Weights of a small class-conditioned image flow-matching model.
Model: 13.3M parameters, 48-pixel images, arch unet, norm groupnorm, activation silu.
Training: muon at rate 0.0035, 6200 steps, batches of 256.
Data: trained on capsule endoscopy frames (Kvasir-Capsule), 37.6 epochs.
Rows from block 14, named by matrix and row number. Rows with one number belong to one channel. Each number is 128 + 32 x the weight over its row's rms, rounded and kept within 0 to 255. All counts start at 0. Numbers have three digits each. After the name is the row's rms in percent of the matrix's.
# convs0: first 3x3 conv (model.decb.1.1.convs.0.weight, 192x192x3x3), inputs 170-179, a 3x3 kernel for each
# convs1: second 3x3 conv (model.decb.1.1.convs.1.weight, 192x192x3x3, transposed), outputs 170-179, a 3x3 kernel for each
convs0.127 110:129133134129175107106097138166129116166159098158165075128118080141067126127074088136139135118163159106117123118088096093159104110110142130118158117147137129142131179129107110135111134105113085085161118095149085067132085057134085063141167095132140161114184067119158117086
convs1.127 106:165142107094081134116170096129100144139186057140100172087151139060160141073171111127114140084144105113159086155164151131052132122143090126135156137135116105109170155163119172103104132120101104144159091176109092133127113119158119154146100122174103144090166172100179098108
convs0.128 107:109116133170113153101118118153143141130161133166152118118157157160255202170231172151110107115167129180117167134121162134081167077016109144131104160110088144130137120159109126185132131178096110180121150228118138157136161160144143151150143173148087098146088061076146112096
convs1.128 115:158117181134022051134091070091132108145169091110080130092149101129005137124103080135138147138149165177120105114126132136152169119082118148113108143162159161153125163108129140082111203121133113118136117035106111111104124066143160071100101112090160158116067087132172152134
convs0.129 114:125121148099122124122137097126169128139077120131088116165180123143186083206110130150084141105097099098113082119082102102070128127104134188129120135121133138134154094156113097134125099091084103148154122107088119136103088099129136152109098104114132065160166085140122134152
convs1.129 093:144101130122124126119051139138072125135080145111074149150122112124167126141063127118124128108136170061079137162091188139087104110063119150142185091123135111114128124147090101156195122155139112125106158124107160124118101170043126145094099147116189090135205151135153104095
convs0.130 102:098131102146150201121111125142119138140079149147161157107146096150170093099160116122132142112188168081104156081055084096080124131109095156109116115128108135127134169147162146218129157131201153149133157183153147131157098121104095127084144131160157179162130153145100149112
convs1.130 110:122141148115058156133137141145111153128139162120165111162103145198183090168117145063114180115136121092065103137116125170118107172128165114114080148204147138149133152098093120130130114108131095114104132095103115057135132161092139112140137113105141146081114062122162110132
convs0.131 091:097093158125181117167196118111077098155127159132130125111131139073130129114129120133072172119119172053100102152102133122149148144104186124131097132119151118063080165098152112114094108116110140130175096151188106166184119152146072076092088096080119093157135063140143173188
convs1.131 086:127146149051112126126143131099095118135116100119155138154130082135105192101134171127154186069073095114141144119163128106140115155098097166194170127119164142140106087093140124178135078068094057133088126130082131193140167203151151108152171134179101114126088113124041125115
convs0.132 091:170212159140183135130108145098130127153051122147130133129184164228076125137156138103070131091132118153123110134154122109146160089088113128101166099086153114119148069121113090083119124162161148119131159072119114071103103093130123083113074154044112172138121124076159132105
convs1.132 087:106131166104066082158114122150112106136100164102171147129186104109146100150094157128093094127112107143168156110119065131102134109116103100172093127144148109148195097149149131177167107170103124145131098128183138140135139168141154081192155115149113164153136084143148117110
convs0.133 104:115189132087126125079116140115115157063171120103079139143175158183119157117184180126187136173136129137168129143143138067134159116169129134137127126138180155115162162106128123099113117098139133206173104185153106071122063162155119157113079103071159116084161121146174160083
convs1.133 113:162123158163119114154093145096145138085083127109160116148125179154158124123131111105147166129127158110108191130151102124214147142076145135118160115178102139154155133113136126090133094174072131126108151144113153113106107203143167097111177182142093098101093122166150180119
convs0.134 091:159148162111155150107170142130180162143107116121165100128125168088148122128106122151102103123181128108142192167142163118140085123173091143160127130137132073164165134154141108097134104118124130172177139110126121091062087141146097059092116119115100123075125167144188116164
convs1.134 085:156157161142168101127140142122085161105119140105099114121185129158160124121163090089135169166100123124131174137080148126153139110141135148121153120107113141144102137121140122113141100113099141125173115117141090121129166169132131115166144160145125103105092128101191118153
convs0.135 096:156122148129135126154100132110148050149094193106156107176080144100097118155144115102129154160039100117087138127162135180082155105172118132133147120153133123160130118135139153131154123056175111065164029162145099160087084097068104150160057104098146139137151140094136119150
convs1.135 092:122059134122201093142097173142135115133126155156140133095168069149177102132193154157055146120130120148093134146143115120166164149112094094139130133075045158123101107159095151083190135133070154162106149135121140160136099107122152149158142173179183143158114145097151088179
convs0.136 106:089134145061108092079117049124099134086062110130085143093122139124091174085149113197153161116127130184181167102081106095100114093133144114099086091080087122124145139112109126145118123126119072152145117130161123153145137163117124141131085057056137172119086130119134129140
convs1.136 116:145122162111128074107091144121092112148132115153148127099145099167217126102064105080114079112104062132121092117100092158129103137095116163102094089154126117111119108100079171178124141121114157144160171160142166181112144187113169118169150194129089117099146110098160163138
convs0.137 092:137110139126156128115176110153125150095137116184142111145134170151113143179093082160153090120170177090105136169111186100105116130127152085123120092078075116157151142113139151143118167122135067114139143121065150105094097115098089087079140127100131143164095113124171146135
convs1.137 088:134070119185153156156097164171161091148062142121179128113163110134104080090150127113127118138151081128109101138150110140090137113158115135157150130142156173126185102128094096154130154121114099159085117082125088122099161088193142159123207093194049148126115064161085135097
convs0.138 110:109128132092044173037061086120142134121096098159106117175140131137196034099163162144164095112180222109122174129127086095059138138101106130121118125106127140144150119143167154152113129098133122085095120112080174143118108021059109189061119188169105125102110169156131079117
convs1.138 119:118145132113216112115145150137108100131144114124037047177150130094094120125107148086134132084096149174122130127098152107077144168145104148111128159167146140087131145162122107086118097119133151119106082127058119122148146101110079174133122146168129137119090160124149114162
convs0.139 089:139123123106120095092109090119108112163130154174058113156196077187155186124129160152080121130152097179152082059155103102122144138102137122153122157118165185134125100174126160119168149117122161179090152127112128165149152166108106141144073087157086096141100129103136087123
convs1.139 085:146158125140105127108130138100084126098135075161114152095156112123106126167113158134069107133197064128038080085072167140056140127192133139061103096090106100180140126094121155163149085098161123114126106057141165131104129173147124101115147124109067123135072148155163156188
convs0.140 095:178190101137144112159079097113180137183148164148156138120131136071171140163177186117122121173172064126109154111127131084138156085128139114126127164079101108128143117076150136109115119127111127112094111179097095110104165114092162069061096057113122134135141172161138126112
convs1.140 091:141136139077172123074137060131148138100190086127126133107108104133106160162050116176160129181147127134141078183156151164114213149025167108150114111147113120118173163110129093137102145151155078135131156110145135133145150079099187176157154126100131139115151069121125150097
convs0.141 105:095170119120226095105153123140153165168125132164152150120169154095103152108138172098118165101141115114110139138118133143110148129114088157127134147172153153183167175140153119201151112104138146104124140079133146138134155182159099134113089077104143127130156068110039128131
convs1.141 111:121154160113138142138166116110095150106213172120123136168153076122153068150150128131166129154182081130178123183095157165110110134125136116048155118167142144102118098137158098035150089145114142097116123109101120049149161106098147163157115131126154154154166137119149130107