Weights of a small class-conditioned image flow-matching model: 48-pixel images, trained on capsule endoscopy frames (Kvasir-Capsule).
Rows from block 9, named by matrix and row number. Each number is 128 + 24 x the weight over its row's rms, rounded and kept within 0 to 255. All counts start at 0. Numbers have three digits each. After the name is the row's rms in percent of the matrix's.
# emb: conditioning projection (model.mid.2.emb.weight, 192x192), inputs 0-47
emb.0 088:163071082071136086136137117119159161115128144143133141124181107106080126168121148082100157141125158153147157140114131131171159125115117191103115
emb.1 146:115133152148169114134139137148110163149134115136121112145144138127134126155144100158203112133163117153119112084144154139139124118166110151110128
emb.2 099:118120106109128146168122143087140175149138120114153145124114144141026106183155121050165088119134147139102139171124116097132139154115131152111154
emb.3 125:106188101140106141120098140137125131111126125107107090121129127104120133147129071171119133117139083096127117141114117112122118158134125108118104
emb.4 064:092106108131149141088149133159101101131084110138145133108157101102096133155131075097125145135114123163146122109189119139129138104132147117078142
emb.5 112:187134157140069167125116127154130142125130140121136120129115123148167085191084152158113131122118132085159129111145111137138075148152136105137103
emb.6 107:126142158142129141110153147168085121112112117125138090174102121171198156115151139180175140126118141087110122097078091144120134095130119135103120
emb.7 089:117094147114125142110162151118154101106144151158124163118071136101092155124136161107110157137130118123102128140127129128132092109081121129157146
emb.8 081:114104130144092162130139123108106050127150122127090105127139124123148175113119070117064149156121112106117105110119153128111114115129128177115131
emb.9 071:133107102113116077105145083119146155136149155128172177138119117149118126130125168119111146135081159156157149106163079118155173135118101150117110
emb.10 154:128159097128152102129118118119104091137133146114161119117139158119166106028147150139129116154143144129132144166147148139094151117113154045143161
emb.11 105:135122146144117147153096110088162133130146117156106153089117116145111170058091136120074069126112081132138104145078102119120119130151125089191147
emb.12 123:144118120139163126108137171120118129147125148095139108113134112155147229117127135127160140114118148128122129131097121156113174109159131148092102
emb.13 068:107147100100109090132122064106094144143130101133182147139126161100156086118087149157113141145110127129131158104144158104123154120126139148141136
emb.14 099:134122112105103117161141104130065117108111094139135149113135131093120137107117134141153104120137145116151140160149187071117123090134114132146179
emb.15 094:095107149151105114125099150091130088055131130149132116132087107124170166078109168128075128129096140103150124134134178092154133160104135120127189
emb.16 126:179110120146161142116093128149147154138141133090108126117113109135132187133138097113125110123134120139091118120147054152118137128122085130133081
emb.17 085:085102128158115138154140110108128127136134118154115130163069116129139116084154155095105137111163126146124142138114072091162121144102109105121153
emb.18 154:108128121058135100121132128056102129168135136130165111123111147138122072119190098113107094137087145154141179163113128131150123125117122172159109
emb.19 113:152158152154135155120123130140124138125112109093102142116123131099111111130129116141130153147106115140130130139128100100128192180142140083107139
emb.20 113:127125142130088126128127125150128161131120128144078116150152140142147105119115123147177150136127126090105072102136120187086088132109115131127108
emb.21 107:186170139127101118127115127150113135145126166150134168123162152107141069135160165111107101108116114148107163139131155122125079134134141141170157
emb.22 131:115114115149159121148169131137166136133145114209133176155192107112105161153113155102132154127141134108144131138113147172149112095152134139134129
emb.23 113:098164130144105116126101128171133095090129132106102125149108133156100088204106111152083148119147099142174076074146120096101099149123115138088138
emb.24 071:103114099164133071128144116142128163113124128152157148140134159122130142094136146092100122129146118147098175157108125145176111129107106152114138
emb.25 076:178129136152126087139096109095127110118157136155146172106126118120158096134076139095099095148098134126068130102143140160143141095118128111146135
emb.26 094:102158078159139112100148141160152081127127164092124153129107132105149113135100093145114117132122122099149146148131146125129134109156111106091136
emb.27 094:147140131102082114164136124193125120093139123090138134124143166105128141101103136148134123110134115212166141111112092122135160095148114078104121
emb.28 076:119091135162119140110118139083125145119160108171090080105119135137116137124109121113155120110089162127113102125070119144126077124105130082150099
emb.29 091:168067096096109148108135126108136159158138077119155109121116134142183154151129149108132094133118144100106139093152099116118075128110115155151141
emb.30 124:123161155135133154122096155153155137121113129109139136148113161124135163120113190155165134147130052143168115121157150077099145170156130160131153
emb.31 073:141130064116140124113192105148156159146135160141128156117142132053098138153124124127114148107163163163116121120168149130112119141144134112139185
emb.32 089:132142112159114136109142115123137157135167089125091157125084125144148123139140120102130128148135070122157115116134110075126104124135118162120113
emb.33 110:116116152094149159146127132100126117130140129106133124141139118136127080157154075141122106125081152094140152150106121133118115108130130137143125
emb.34 100:114116129085137111142125110115094127148104107153136135141131129135117130174156079137114163117150154089127160150131120168153167171151124139155126
emb.35 084:106117163137175108158107118143092101098121127173114123111142145129113205095152103108125138112135113112113096185141138135113114091113103099152122
emb.36 111:137178196101129156137110156138150154084120103107105116125133155138174107112102137159165135139092109113115149127146133165117083138137154137150129
emb.37 111:145161114097185140143071129176154134177140058102147174123123105158121142164111129137157118097119112134154114107146109119124129107167147162100164
emb.38 078:132098131127142100120163068124108145144161121147182148115132152125091150102146151102086130135118179137107160093117130124116159103133084113148127
emb.39 115:090111121166152128123176135123135152144117184150128131160106108138155127104145128149111109136130155159174117118137140151126117145109123110088148
emb.40 091:154099145107091132109119145129131135081124111104156159135138140071137133132116141128116131093134118090138148123098194099171095076085121146148128
emb.41 096:097101123104090121116153132091087114118133111110136071123151117145106120144162102118136132140122120109132108123122149107126147179153101124131108
emb.42 083:124107133194114065113144128159136139119093150090139128132144116143173124159121108124169127130181127125134150162094096088121117138097106125140101
emb.43 081:106124081138142162153137129110132129151109145105091151151166114068077107171117073120067152112159127126108133137127088133135170126158116084101141
emb.44 068:109147100138135155097115115108110100178123113142101156120149093142103136115098130132086145159128162137123162181112121155155137161103139164136116
emb.45 064:155113153093142126101104130091106135129165101134112178092150160151121130112112141094130154113120146106146135143111123145122156104130095122166119
emb.46 066:147091140186167145146149166098101081129113134186104116128149133182126128086157118128154117115119127125139090118103125121128165101112157124099139
emb.47 087:120129123141111094134125136097149135141141115127110103135127130096117121132152109126160114122136118160164127138133181147112115144136132140140123
emb.48 077:139154149171142141129114120132120181146127108106124151113125110125138121175126128152102136143152091114106130125114113099111119168142115149146100
emb.49 093:151113119120174136128141101178112118177144145135110120122146118070145141114124133148132135133150136127152124089151163184141144078119131183118140
emb.50 081:124126107163123134131142132141111116137109120109161142145166112108137119155117098149083093111077129133125170172090138101143109111133165061122179
emb.51 107:129152117129119105130104111118157135133118084159139160117166116124141079135152162113146109124138138096150158147142133095126077067115114147138154
emb.52 092:083092122084083139111130141154114126125136165132137105119129124155085086113149106122136123090121122143100071086131099108123074133115123119169124
emb.53 068:077148102137133133114138135115153129130093115098097106103095119138136093095128155119119117138135118136149174147127125114103113173127135066106111
emb.54 124:128149126100082102123190101144114135104135111128135137145130119190081170117115166121121119131125132125149119079115088105173145150108131157115111
emb.55 060:123129169153172109087130130153132086111128178156139136151108104148076138144147108089086176140120126138153077134104163150127128128118113092104124
emb.56 073:122119078119103074104148133085103102141093187154161113147139138120144095065173130122160123121132144091125183161129117152141130129150118094138117
emb.57 121:186092127136134182144143123117131141141140187106133120155138145099119166122109108100139136133115123141122105140125150214147154142119137161114138
emb.58 119:150158180101139133135159130152138087110141123136127150122119145150108098066100179130180121128116104107133142138128115086120150135128154125120149
emb.59 137:094164095161146157130073133100131144099114138126115095121087114111134114175154099177114113134114124138111139157123120126103096147114093103121107
emb.60 115:155151152135147138132109142185130102118106120184119150120174159089088122140130147144168133146152141132150110158057167167092142156096134089144147
emb.61 104:161098099145117119122126093053109117130157146101148122113135120163168085088148131113074126132120133157091182144160109136130130124127127145135098
emb.62 085:144081098130117114140133147120112127153119122137140132167169083061125091195140097092116135133142184144118129119163123107154101130117107146112123
emb.63 079:104120132102106140135128115124102138138122136127106153113108123145130102134074104151125133098076144164161146059114109144162188176143155103139140
emb.64 068:112126160185147069139128124082122137106128128152144137132109126132111138117149126103092102181088132158118181121152106097102104151120094127133099
emb.65 150:137162148155115145142134157161116154084126169125116128141112113133159164126142111145094135107159093088164076152110132116110105133166147063105136
emb.66 086:135108113153093095115129106064106083130123133136145100136098126147148077095151123080114102130117144139164136171148114103139113103127114125155144
emb.67 069:067099093176132060133150129116115125135181088141127173110145147145106127143161128099125165145125131130144134123149118146127132091101084158110125
emb.68 066:153091132095108081113141126142148134122139153098150129134127167150145124092097162159148130159135154118114099141115104109089156149133141160132117
emb.69 141:163117138093116187124121123125132131150136136090130133129113119166177157142103097124124141116126126090119134099116077097134151108174116138142107
emb.70 129:055173139146131148123148143132144151104127129187118111125156144140082105159123156144166126115087114115147088087119144147116103132097127167095138
emb.71 109:137117129096121141122088116146139133125128068102148116114116161078141164143100141118184135130129101163111131140141158128130105057113139139155140
emb.72 134:134150139079133115110154141079137105137138114080095075138131156187092130088159091103170124126087088101133119119149141100121142177125091127099111
emb.73 080:105130113168153147128170116177117140109105119181126164145120113129133106153102144150101118111170147125141132119117098143133127110112097156114088
emb.74 076:163147149138113145149131097154137142119153095185133144088124136139139116141112131163143129135133173132112133097113146105113103108130128126116139
emb.75 082:145107108145162138162145132145162181109123118153114177137122126123160138151105151125147145129129153110125167124108106114115092115125113166170108
emb.76 070:110126134128143177166075137168109152128146128115116149110114137126132096153123132129100107149190144104115113152117116175107109081106128094133113
emb.77 103:148106137159075131114129132143127119127118125107116101142145121093148152143131127174125126122113134128141098154118156121127132165162141124100147
emb.78 138:126199142150137078138106098106131153132140164138138116092103137105122120074148155110134126131155085153141132148161136163090098141105173101181101
emb.79 091:139097095083118151113108149100071122145108152099068120149134109141112114149140114132134128139115131117121117095114130135100139158188120096096168
emb.80 075:112124103101149114145122136117144094140123117103150124126160122098139134151160134143113149127120137148091120156119162121092120130112149108138138
emb.81 075:145119106166131116134158142138119117123119168121112168152149121167129111108076170118120105137195133136152124146109126123143145140108138098106146
emb.82 079:148130139075133183121132124175154116157114108144185120149084138088101160136131127114081134126135122172078109103127130124119159126122113171136109
emb.83 079:118101086110143111134118113127127183148162103111156163172166137092189104143159107083144098106118166083176111090095137133140146116137150114102102
emb.84 083:145137126148136140145141088120094096185147087121104166136113137123131151140117081131122172126100162107087131122121132157145154114089141173139129
emb.85 106:138133119128131108119163153124134152108131136130133146138133149162119142121101134108091117139159123128104138139129083093157102127088109101104123
emb.86 065:123142117117138128136062148081132125138150079148145144131105166140119108097104151126120135130090173117112133164159127152124143131127128120135130
emb.87 068:150106120109094126107063103141148113104152092087097082125090130109170086115136127075130139133133155106144169157099122133112102127102113118152115
emb.88 126:150168127122141132140149148168104156107109166127137130139139144141163164159139138119147125138189123142144147105129093125146134145141114116114118
emb.89 078:169132123168118128109130116148148116135142130099127123112136123102108199169107156151123136118149148196118125131115144142119140138113141141148127
emb.90 107:157120132151158127116119145163118137143140151123121088158121128072114163104150133149179137156128114124120073095104191121118148134149111129097169
emb.91 103:140127149100116109132087107139145159146156106150133101113160149088161132138117129109135119164105127110139160157115163131124119070111142142156142
emb.92 079:113117148158140123158130091126161120100128110125125146123083124113078158133123140077091136141132112171108087150087116128107082109104125090105141
emb.93 068:153097080127179107114155146109142094121120135112165119152142122096107129101123122129119080121146092155063143125115102141092104147170125101145124
emb.94 092:105095135101104184099167165113116140125124174133105143142131114159168139129105168122139145133137120142137158102145075153152114125132120133056102
emb.95 152:100148130114101133132155101082116133113148132128141115127143107170116036125128072150128139125087102116168145129152141138145117168135128135132135
emb.96 069:137161114172086134130144105098157124141110154156135101179115134114133151140126096087105121138120148161120153139149130132114111167118099136127114
emb.97 114:123088138087158143154130132185147121148127120089145127136106145107140140131081139111109158125167141111137086120131134143137183128119154132127116
emb.98 090:199126111130114140145073135089126142142132086140103131120181120131094158159071127099146145121168116119139157173067144090114130125177126162117154
emb.99 101:115146115155138115128136134132112084113128112135112133175112109173135102145133098148134108136102133108117152116161146109182113123136110097145150
emb.100 095:138151095136145140111098170165085149120109128134130119145090140138153121157164134133142117118125142131151106114160115104125100109130114151102121
emb.101 100:156086099154103120097188123104117125103131148142113164135113086166078092141120134132139132098136125127097109107137131154115125127131134128139145
emb.102 077:138132125093095139122161129132102119148147135077114138135123101141127120119134106126088102123144115116125104104111091115131147086138131119117125
emb.103 099:116156127146114115095127144115153176123135172109125138124135139114188141087199127148170129149104127118144134143128129159111148172115136144130114
emb.104 100:129148128094140101132126132131167108122128164182112135144149147102139147082119175140157138140091142082101138124111142164132114142106164129140136
emb.105 077:136116135168148161126122136148106130124133168124187107100097166104142132161098145121102109142186091141139118094149135123118161096165121097145128
emb.106 064:160108125113093130120128068110142133111159105128134131129126135121056086152136121142144110122125101098121128128130126124122134132140107129119128
emb.107 120:086125147129144117120122097099124136124135063144123113080121146159133142125140149108127128126107143167112147169164136141129110112099104159132136
emb.108 096:156111140120125149138101146158127122131123115113157132123140098151190112176110150136118144126172121116077096104131113157139125111123130153163121
emb.109 090:098122114158119090122145142121062100103131124158159093157134119155156137147130139122161116133142156122074143153110126083115095115107139168109142
emb.110 101:157146111138164147121108128124136164137111113139105114140153115065130116140147116126163187116136116139167136138155174152102148146171157075135125
emb.111 077:160131134101105130122118152139170140132125127131133131127115129102127128092106125097104131117100132114153120104146113098119114144145155145152135
emb.112 102:118174146111104104133126138157151125083127141088143093124120154135144125110152146142116109134117126136147139116169124080075134147111141097106117
emb.113 069:089119123128123192149154119139107107138096126146109124130131136117096118121179108127068166146135159133196133159110063147128146155120127097126106
emb.114 094:117087092121128135134154151119118155141167141093146110134124122148087159097120099086161095153141128121132126123122134149155109124131146146081133
emb.115 081:111119093135112088128137103122096150151111131113152164119129102143161129134170147128151157137120134132141166121107104126145177103106086145148072
emb.116 067:163127120117156112132138108159138116149112106111144138098117134107144136187166159068109117115119173163134138137154147108134160115102080143146117
emb.117 111:066119122169106184127165131083113081121131115136089156120076090137096131160118101155110098108112119119137070119114114100140082169148128127132147
emb.118 096:152161152101164139110113117128129143139118132141085125149132148113109127076136140134176135168121117102110137176096183202110135114166117088141148
emb.119 067:157180117119137087141138110135126110172127155141153162108166138185121135115088196128116141160145171087132152162138134123130140126136149125125128
emb.120 158:161183129096126112154096114129137127152124166137113122104124171126115105084123179103167128125149111182100145134132156207113115130094143133165119
emb.121 093:159171116123104108151161131143178158128134108169141168131188140146123155136104184127135121115095122140165145163118136149169110097135112165124158
emb.122 085:175148113094148177119080103097106097139143165114128107114158158153080140141145165110158133105145128144138170140100113107135107167116121144125087
emb.123 080:148094096129095129138133129132118140129091125134072129161138090119125067169116108154096126119146129093165095108140078132136146156124154145122091
emb.124 065:122068143159156119111156124119141134127141156110166146118137183091115138132113126127138137161080143111131109111116124152120168065130108176125115
emb.125 121:122085127143170094142152127118127145089140143082140101138136124153154172146132107142125143165087140111096108112118087112154142139163132121092118
emb.126 092:153131134142117115126130126065139109151142145177136096159137146164138158045121162127098143114097174184133144143118108149119143156055106171169132
emb.127 106:128111135154142125133194165154129117122115105134119178134112094160116118190103108164106127134122179122184119108119089097139126106129148146091142
emb.128 133:098103115133108167123128134148125147112125111113105089139122113086134102154101127140168088115106089114128095151157196072114080122115112121119184
emb.129 077:138083125135138140079138137140138121169116166116136195136103134108188136144121111128076135151108164092090131115160163131147113098154092110132149
emb.130 109:096105158194146155117124130168128166110126147128141148147115148135138150122134090141143134132157144137116105113107093140134113158187141063127105
emb.131 104:122167162109071127107101095080067138102134121126116069135157091095136074090141094110139124095150101099159150108155156076116116111117147093123111
emb.132 092:146060126103117192144135114094146142149106159122136127151158113168111117125110133138116137127137098126152103129120127116134114158105113175145126
emb.133 132:110156112169197116133155137129132091113148179130154073165143128106102168126134100111178137148090148147113108143133116159127149119163145150089141
emb.134 086:081153136139096098127101114117133122143132107089109172080119102126100126112122150137086098089126128152121090138144128135100114147065124106140119
emb.135 077:123109145131121125114138107153108144101093145121112101148117151130135080139148148182107089148142154124184141124075172126149108147128135132126110
emb.136 121:091108117093124141116095106139122087157127161096133075147097140145140160164108106151130142124143143159101136109129166122106139137173086154109109
emb.137 074:120153118190152189122117111131119128110126104117102178098144105112137083148149123148139118133111123065170164132116094125139114136117119094143129
emb.138 142:124128126209128151122161163166117117106134148162104170130139136142154117146098134161140111124096116113091131112113114168141105086117137106146153
emb.139 092:135133162104166096107112145151103142118130121112139107099120132098152118094122118141129178134135130141155094121142144114120179137126148154146101
emb.140 082:118103151111087132125164139122121132146147132148120189152144117155118142108159130087100088095145153103116203160148110105137109128103102129141144
emb.141 102:168132119089161160121095179093128137165121096161146165160165119141123127108167116087136117163119161098150158137122150124118133114156148095112154
emb.142 086:185143158114151132137109109116199154158142161128116127083129114127145106139134162132109161128136116099146086148080149107121148141148130176151135
emb.143 089:105116072116098091152132126088137198151142068131136127107115129132093093092121125095130123109171156088153129131133133117160111123144106165124127
emb.144 097:146111096144109163137132148108136101129117139080108142124094120183136106128098142149090096127118094124112134126101126152132076135136118140110152
emb.145 068:090042132092107171173137067135130103148140128104132173142111117110092139163095130119126121119138180108151139146097135132150127137115118111108143
emb.146 103:165153126115167132158082156096123157136097114123105130135133127124168123114118097103128127157137135100159131142114144075080132136174155111131122
emb.147 084:134080110171134142116153164117129113148086125148156145127180144113112180119131159096123103136085150127134148087125108133118132109115174117091129
emb.148 097:122151116132142116139118146161127108115147073126117131117158109066124059147122145124130131121104111085200105096132149062122120106164135129113175
emb.149 089:078108139160126112137136127083161125124113173193112142126174128137121171137149123120133116128164140159132125144112109165124106180111101110106110
emb.150 069:150141120099094136108082125141135130145130133109116139122157123132179131128114144146174128102112149119138144150094163138084140146148096124139088
emb.151 110:146134153176149089112129106157105130137135139103128147089131133118148134113157140126141099115179125131093158121097105142154134142144129115168084
emb.152 114:133113145048116097159159122156099159111148119117131114125087131113111089099133170134151121149094161137159101122178140107141127110076145125146161
emb.153 074:146113109163173127108139094147124114157140138129118120150152133100144124167158110139150157112155145148089128095106148146091154119131071127128101
emb.154 118:117091124075124176101157114140150118131133129125136135163071119170077175142139084162126162124127110118157114091153101148174148157133098112114111
emb.155 083:112174135122093098125105122126123106139135103107118132163168142157106094137142140096124139095128088183140126146167148098107121124107144188133154
emb.156 122:120126086121146127097099136091140123121112129149149113142172124104153158127164121133111125136149123154162147170125142176119121142161111120155117
emb.157 080:088135152108140129133191132160142176125154125095125159166101122116141124154116134149101145127129165128130125128144164113170158105093109109128155
emb.158 125:176137143125131153097117156111142181165145125093114135140101117116107111126097148133117136109138072143099124091140120110123096136142140155127105
emb.159 075:103128090115131098148116076118140109134140123146104132139150142176098156105127130101143122121114117091113121124114116101137134087148114146111128
emb.160 100:104103146134121130142144099153158140097150133158135164108116117121145141106141143135111139141121167096109142137113117149138202134104094140126121
emb.161 075:085137132116111112132120129151111123117148120157098107139108159143151107096127132170132132141149121130108133080143146044150113103061145161129127
emb.162 121:120170147110190122128121131096104141135091155080152098124082140158139162112180155139155137155097122115123134150104126169131141169172128152103101
emb.163 101:110082101151088116136184166141109133111149162120114133142119107152136105137155132128112100157109206122139139113126087138162121105103121151099145
emb.164 075:147124124128095097155120086154114099116128100110120115100138128135093151121121162150172115130129103148129141133103138141114118106100125095122158
emb.165 131:163135106135127146154089152115130105140121122146112119127173111071162168166115103076106158124139104154132124148098137124111131144155163105139142
emb.166 127:092142136132119116118142175152129139130143134139111124103096106141069104135108132125145116112156080139120096105121139104116080151102127128156123
emb.167 073:154136098136106131149139090122146116121155104139115181141162147121164044115131105113099115106128145123133144107132123159155129119141102137136150
emb.168 112:116111121113159104110156165070125129114123122148139133122130134180107158120163131122159094131091133099136149140111140080145103110093104143119148
emb.169 143:151109154144131137125114156147110113097129123114086118122123130106120117079121166138144142130155169083115118106110149100087142093113112074097128
emb.170 098:129142137135110140127114108164112103160127118098113128122124148109124151176088111150189133128101106131091111083114122146139113167120131154134138
emb.171 140:104092120146134099142162122101172158134136129154176167131124122119133147145136171110117118139100137141131139131138139104139144128112129117115166
emb.172 100:127102127180130141138120157134114123131122116130125111183131116054146122140143090103047110133111107133137112133113148133138137140145112112133171
emb.173 090:124182137104105109130103091167098133109132122175102120142122152143114088123123108156116151121113128117154140177148110143128121091158127111103119
emb.174 087:078129111103103099146170097124097127137113152128150128139149158141139100156142154175149125094100157123128126115154118190140187101160130119091110
emb.175 120:167137105117149146148098135166160136151118141103149140151160127133118130178125147121111138133144134160096128155133120148127145139144149161128138
emb.176 111:135128168089151156125135118111123120118132113132141079099134130159176155077159126106108133106151133129155119145141099145174124160134113183159126
emb.177 125:133146120180114118121110111118119130142128156124087101129119101119199118111113069141072158130158110138114125128166097115122105129172133110136093
emb.178 111:119161116113131138140083141153128118127136111124116157139152174157107123155125173110164117123164132151170149124121088106063158150112178129143090
emb.179 076:108126113104132096108148095126112123148122147138131161130146113150058092081142129105164127115142142126162112129141139147145139134160150124162125
emb.180 095:110110121198133105118146133122132194102142136154160165120106140156103147103163143081134136128080114129173157145123143120130110077120122147113143
emb.181 085:143122182109177152102095178135113132150152115127118160141102111153178150141104120148113148157125127091124095119173103131142159112139111164128098
emb.182 093:142096153101098153145152128099159134115154120101122142168126120174105066141057128100096134104144125142153117143100084124151128132123130147138155
emb.183 125:102189151103111154142140115171130117136097146163105131122141129099075115127106154145119136119168126181166112158122094121086104130111147146095126
emb.184 081:157135150127154088110123145121106116133141119154134161103076161126159134179119113165123118138125141131104133114150132110145160142120097156128121
emb.185 090:158053126151170109124141149082112131120115137121145145118140133141127169105136135110135107128113153114128149126100126139168146129106100153170156
emb.186 086:144068119102135119111152171161117126147125101142155147161147120131146108147090120095159076105134121105136116117136117120172123137093116120137165
emb.187 142:187088146087130098131141129112141130143156133112150163102151121139144120085071137109131133147127142110167132093109146129162190155143137163147114
emb.188 105:118100150163117182121111117118109158119150106088103090140108116096121130175174111146120101101122092134069110152146116103103060105123117090124121
emb.189 137:124157113147112140153145157172122111140098130128084093145169104123155100135123106134129140127176128150113121133154101094092097149125150071086112
emb.190 118:076175111182135110102128090155107104150135133126122096123142145128109162122173121152143189137127108122112149155135166194105118130153136077119112
emb.191 105:087132105128128105110098116112111134141130086144129077099128109093129149101186146130168122119124145140142105116145176154118111108149111134123128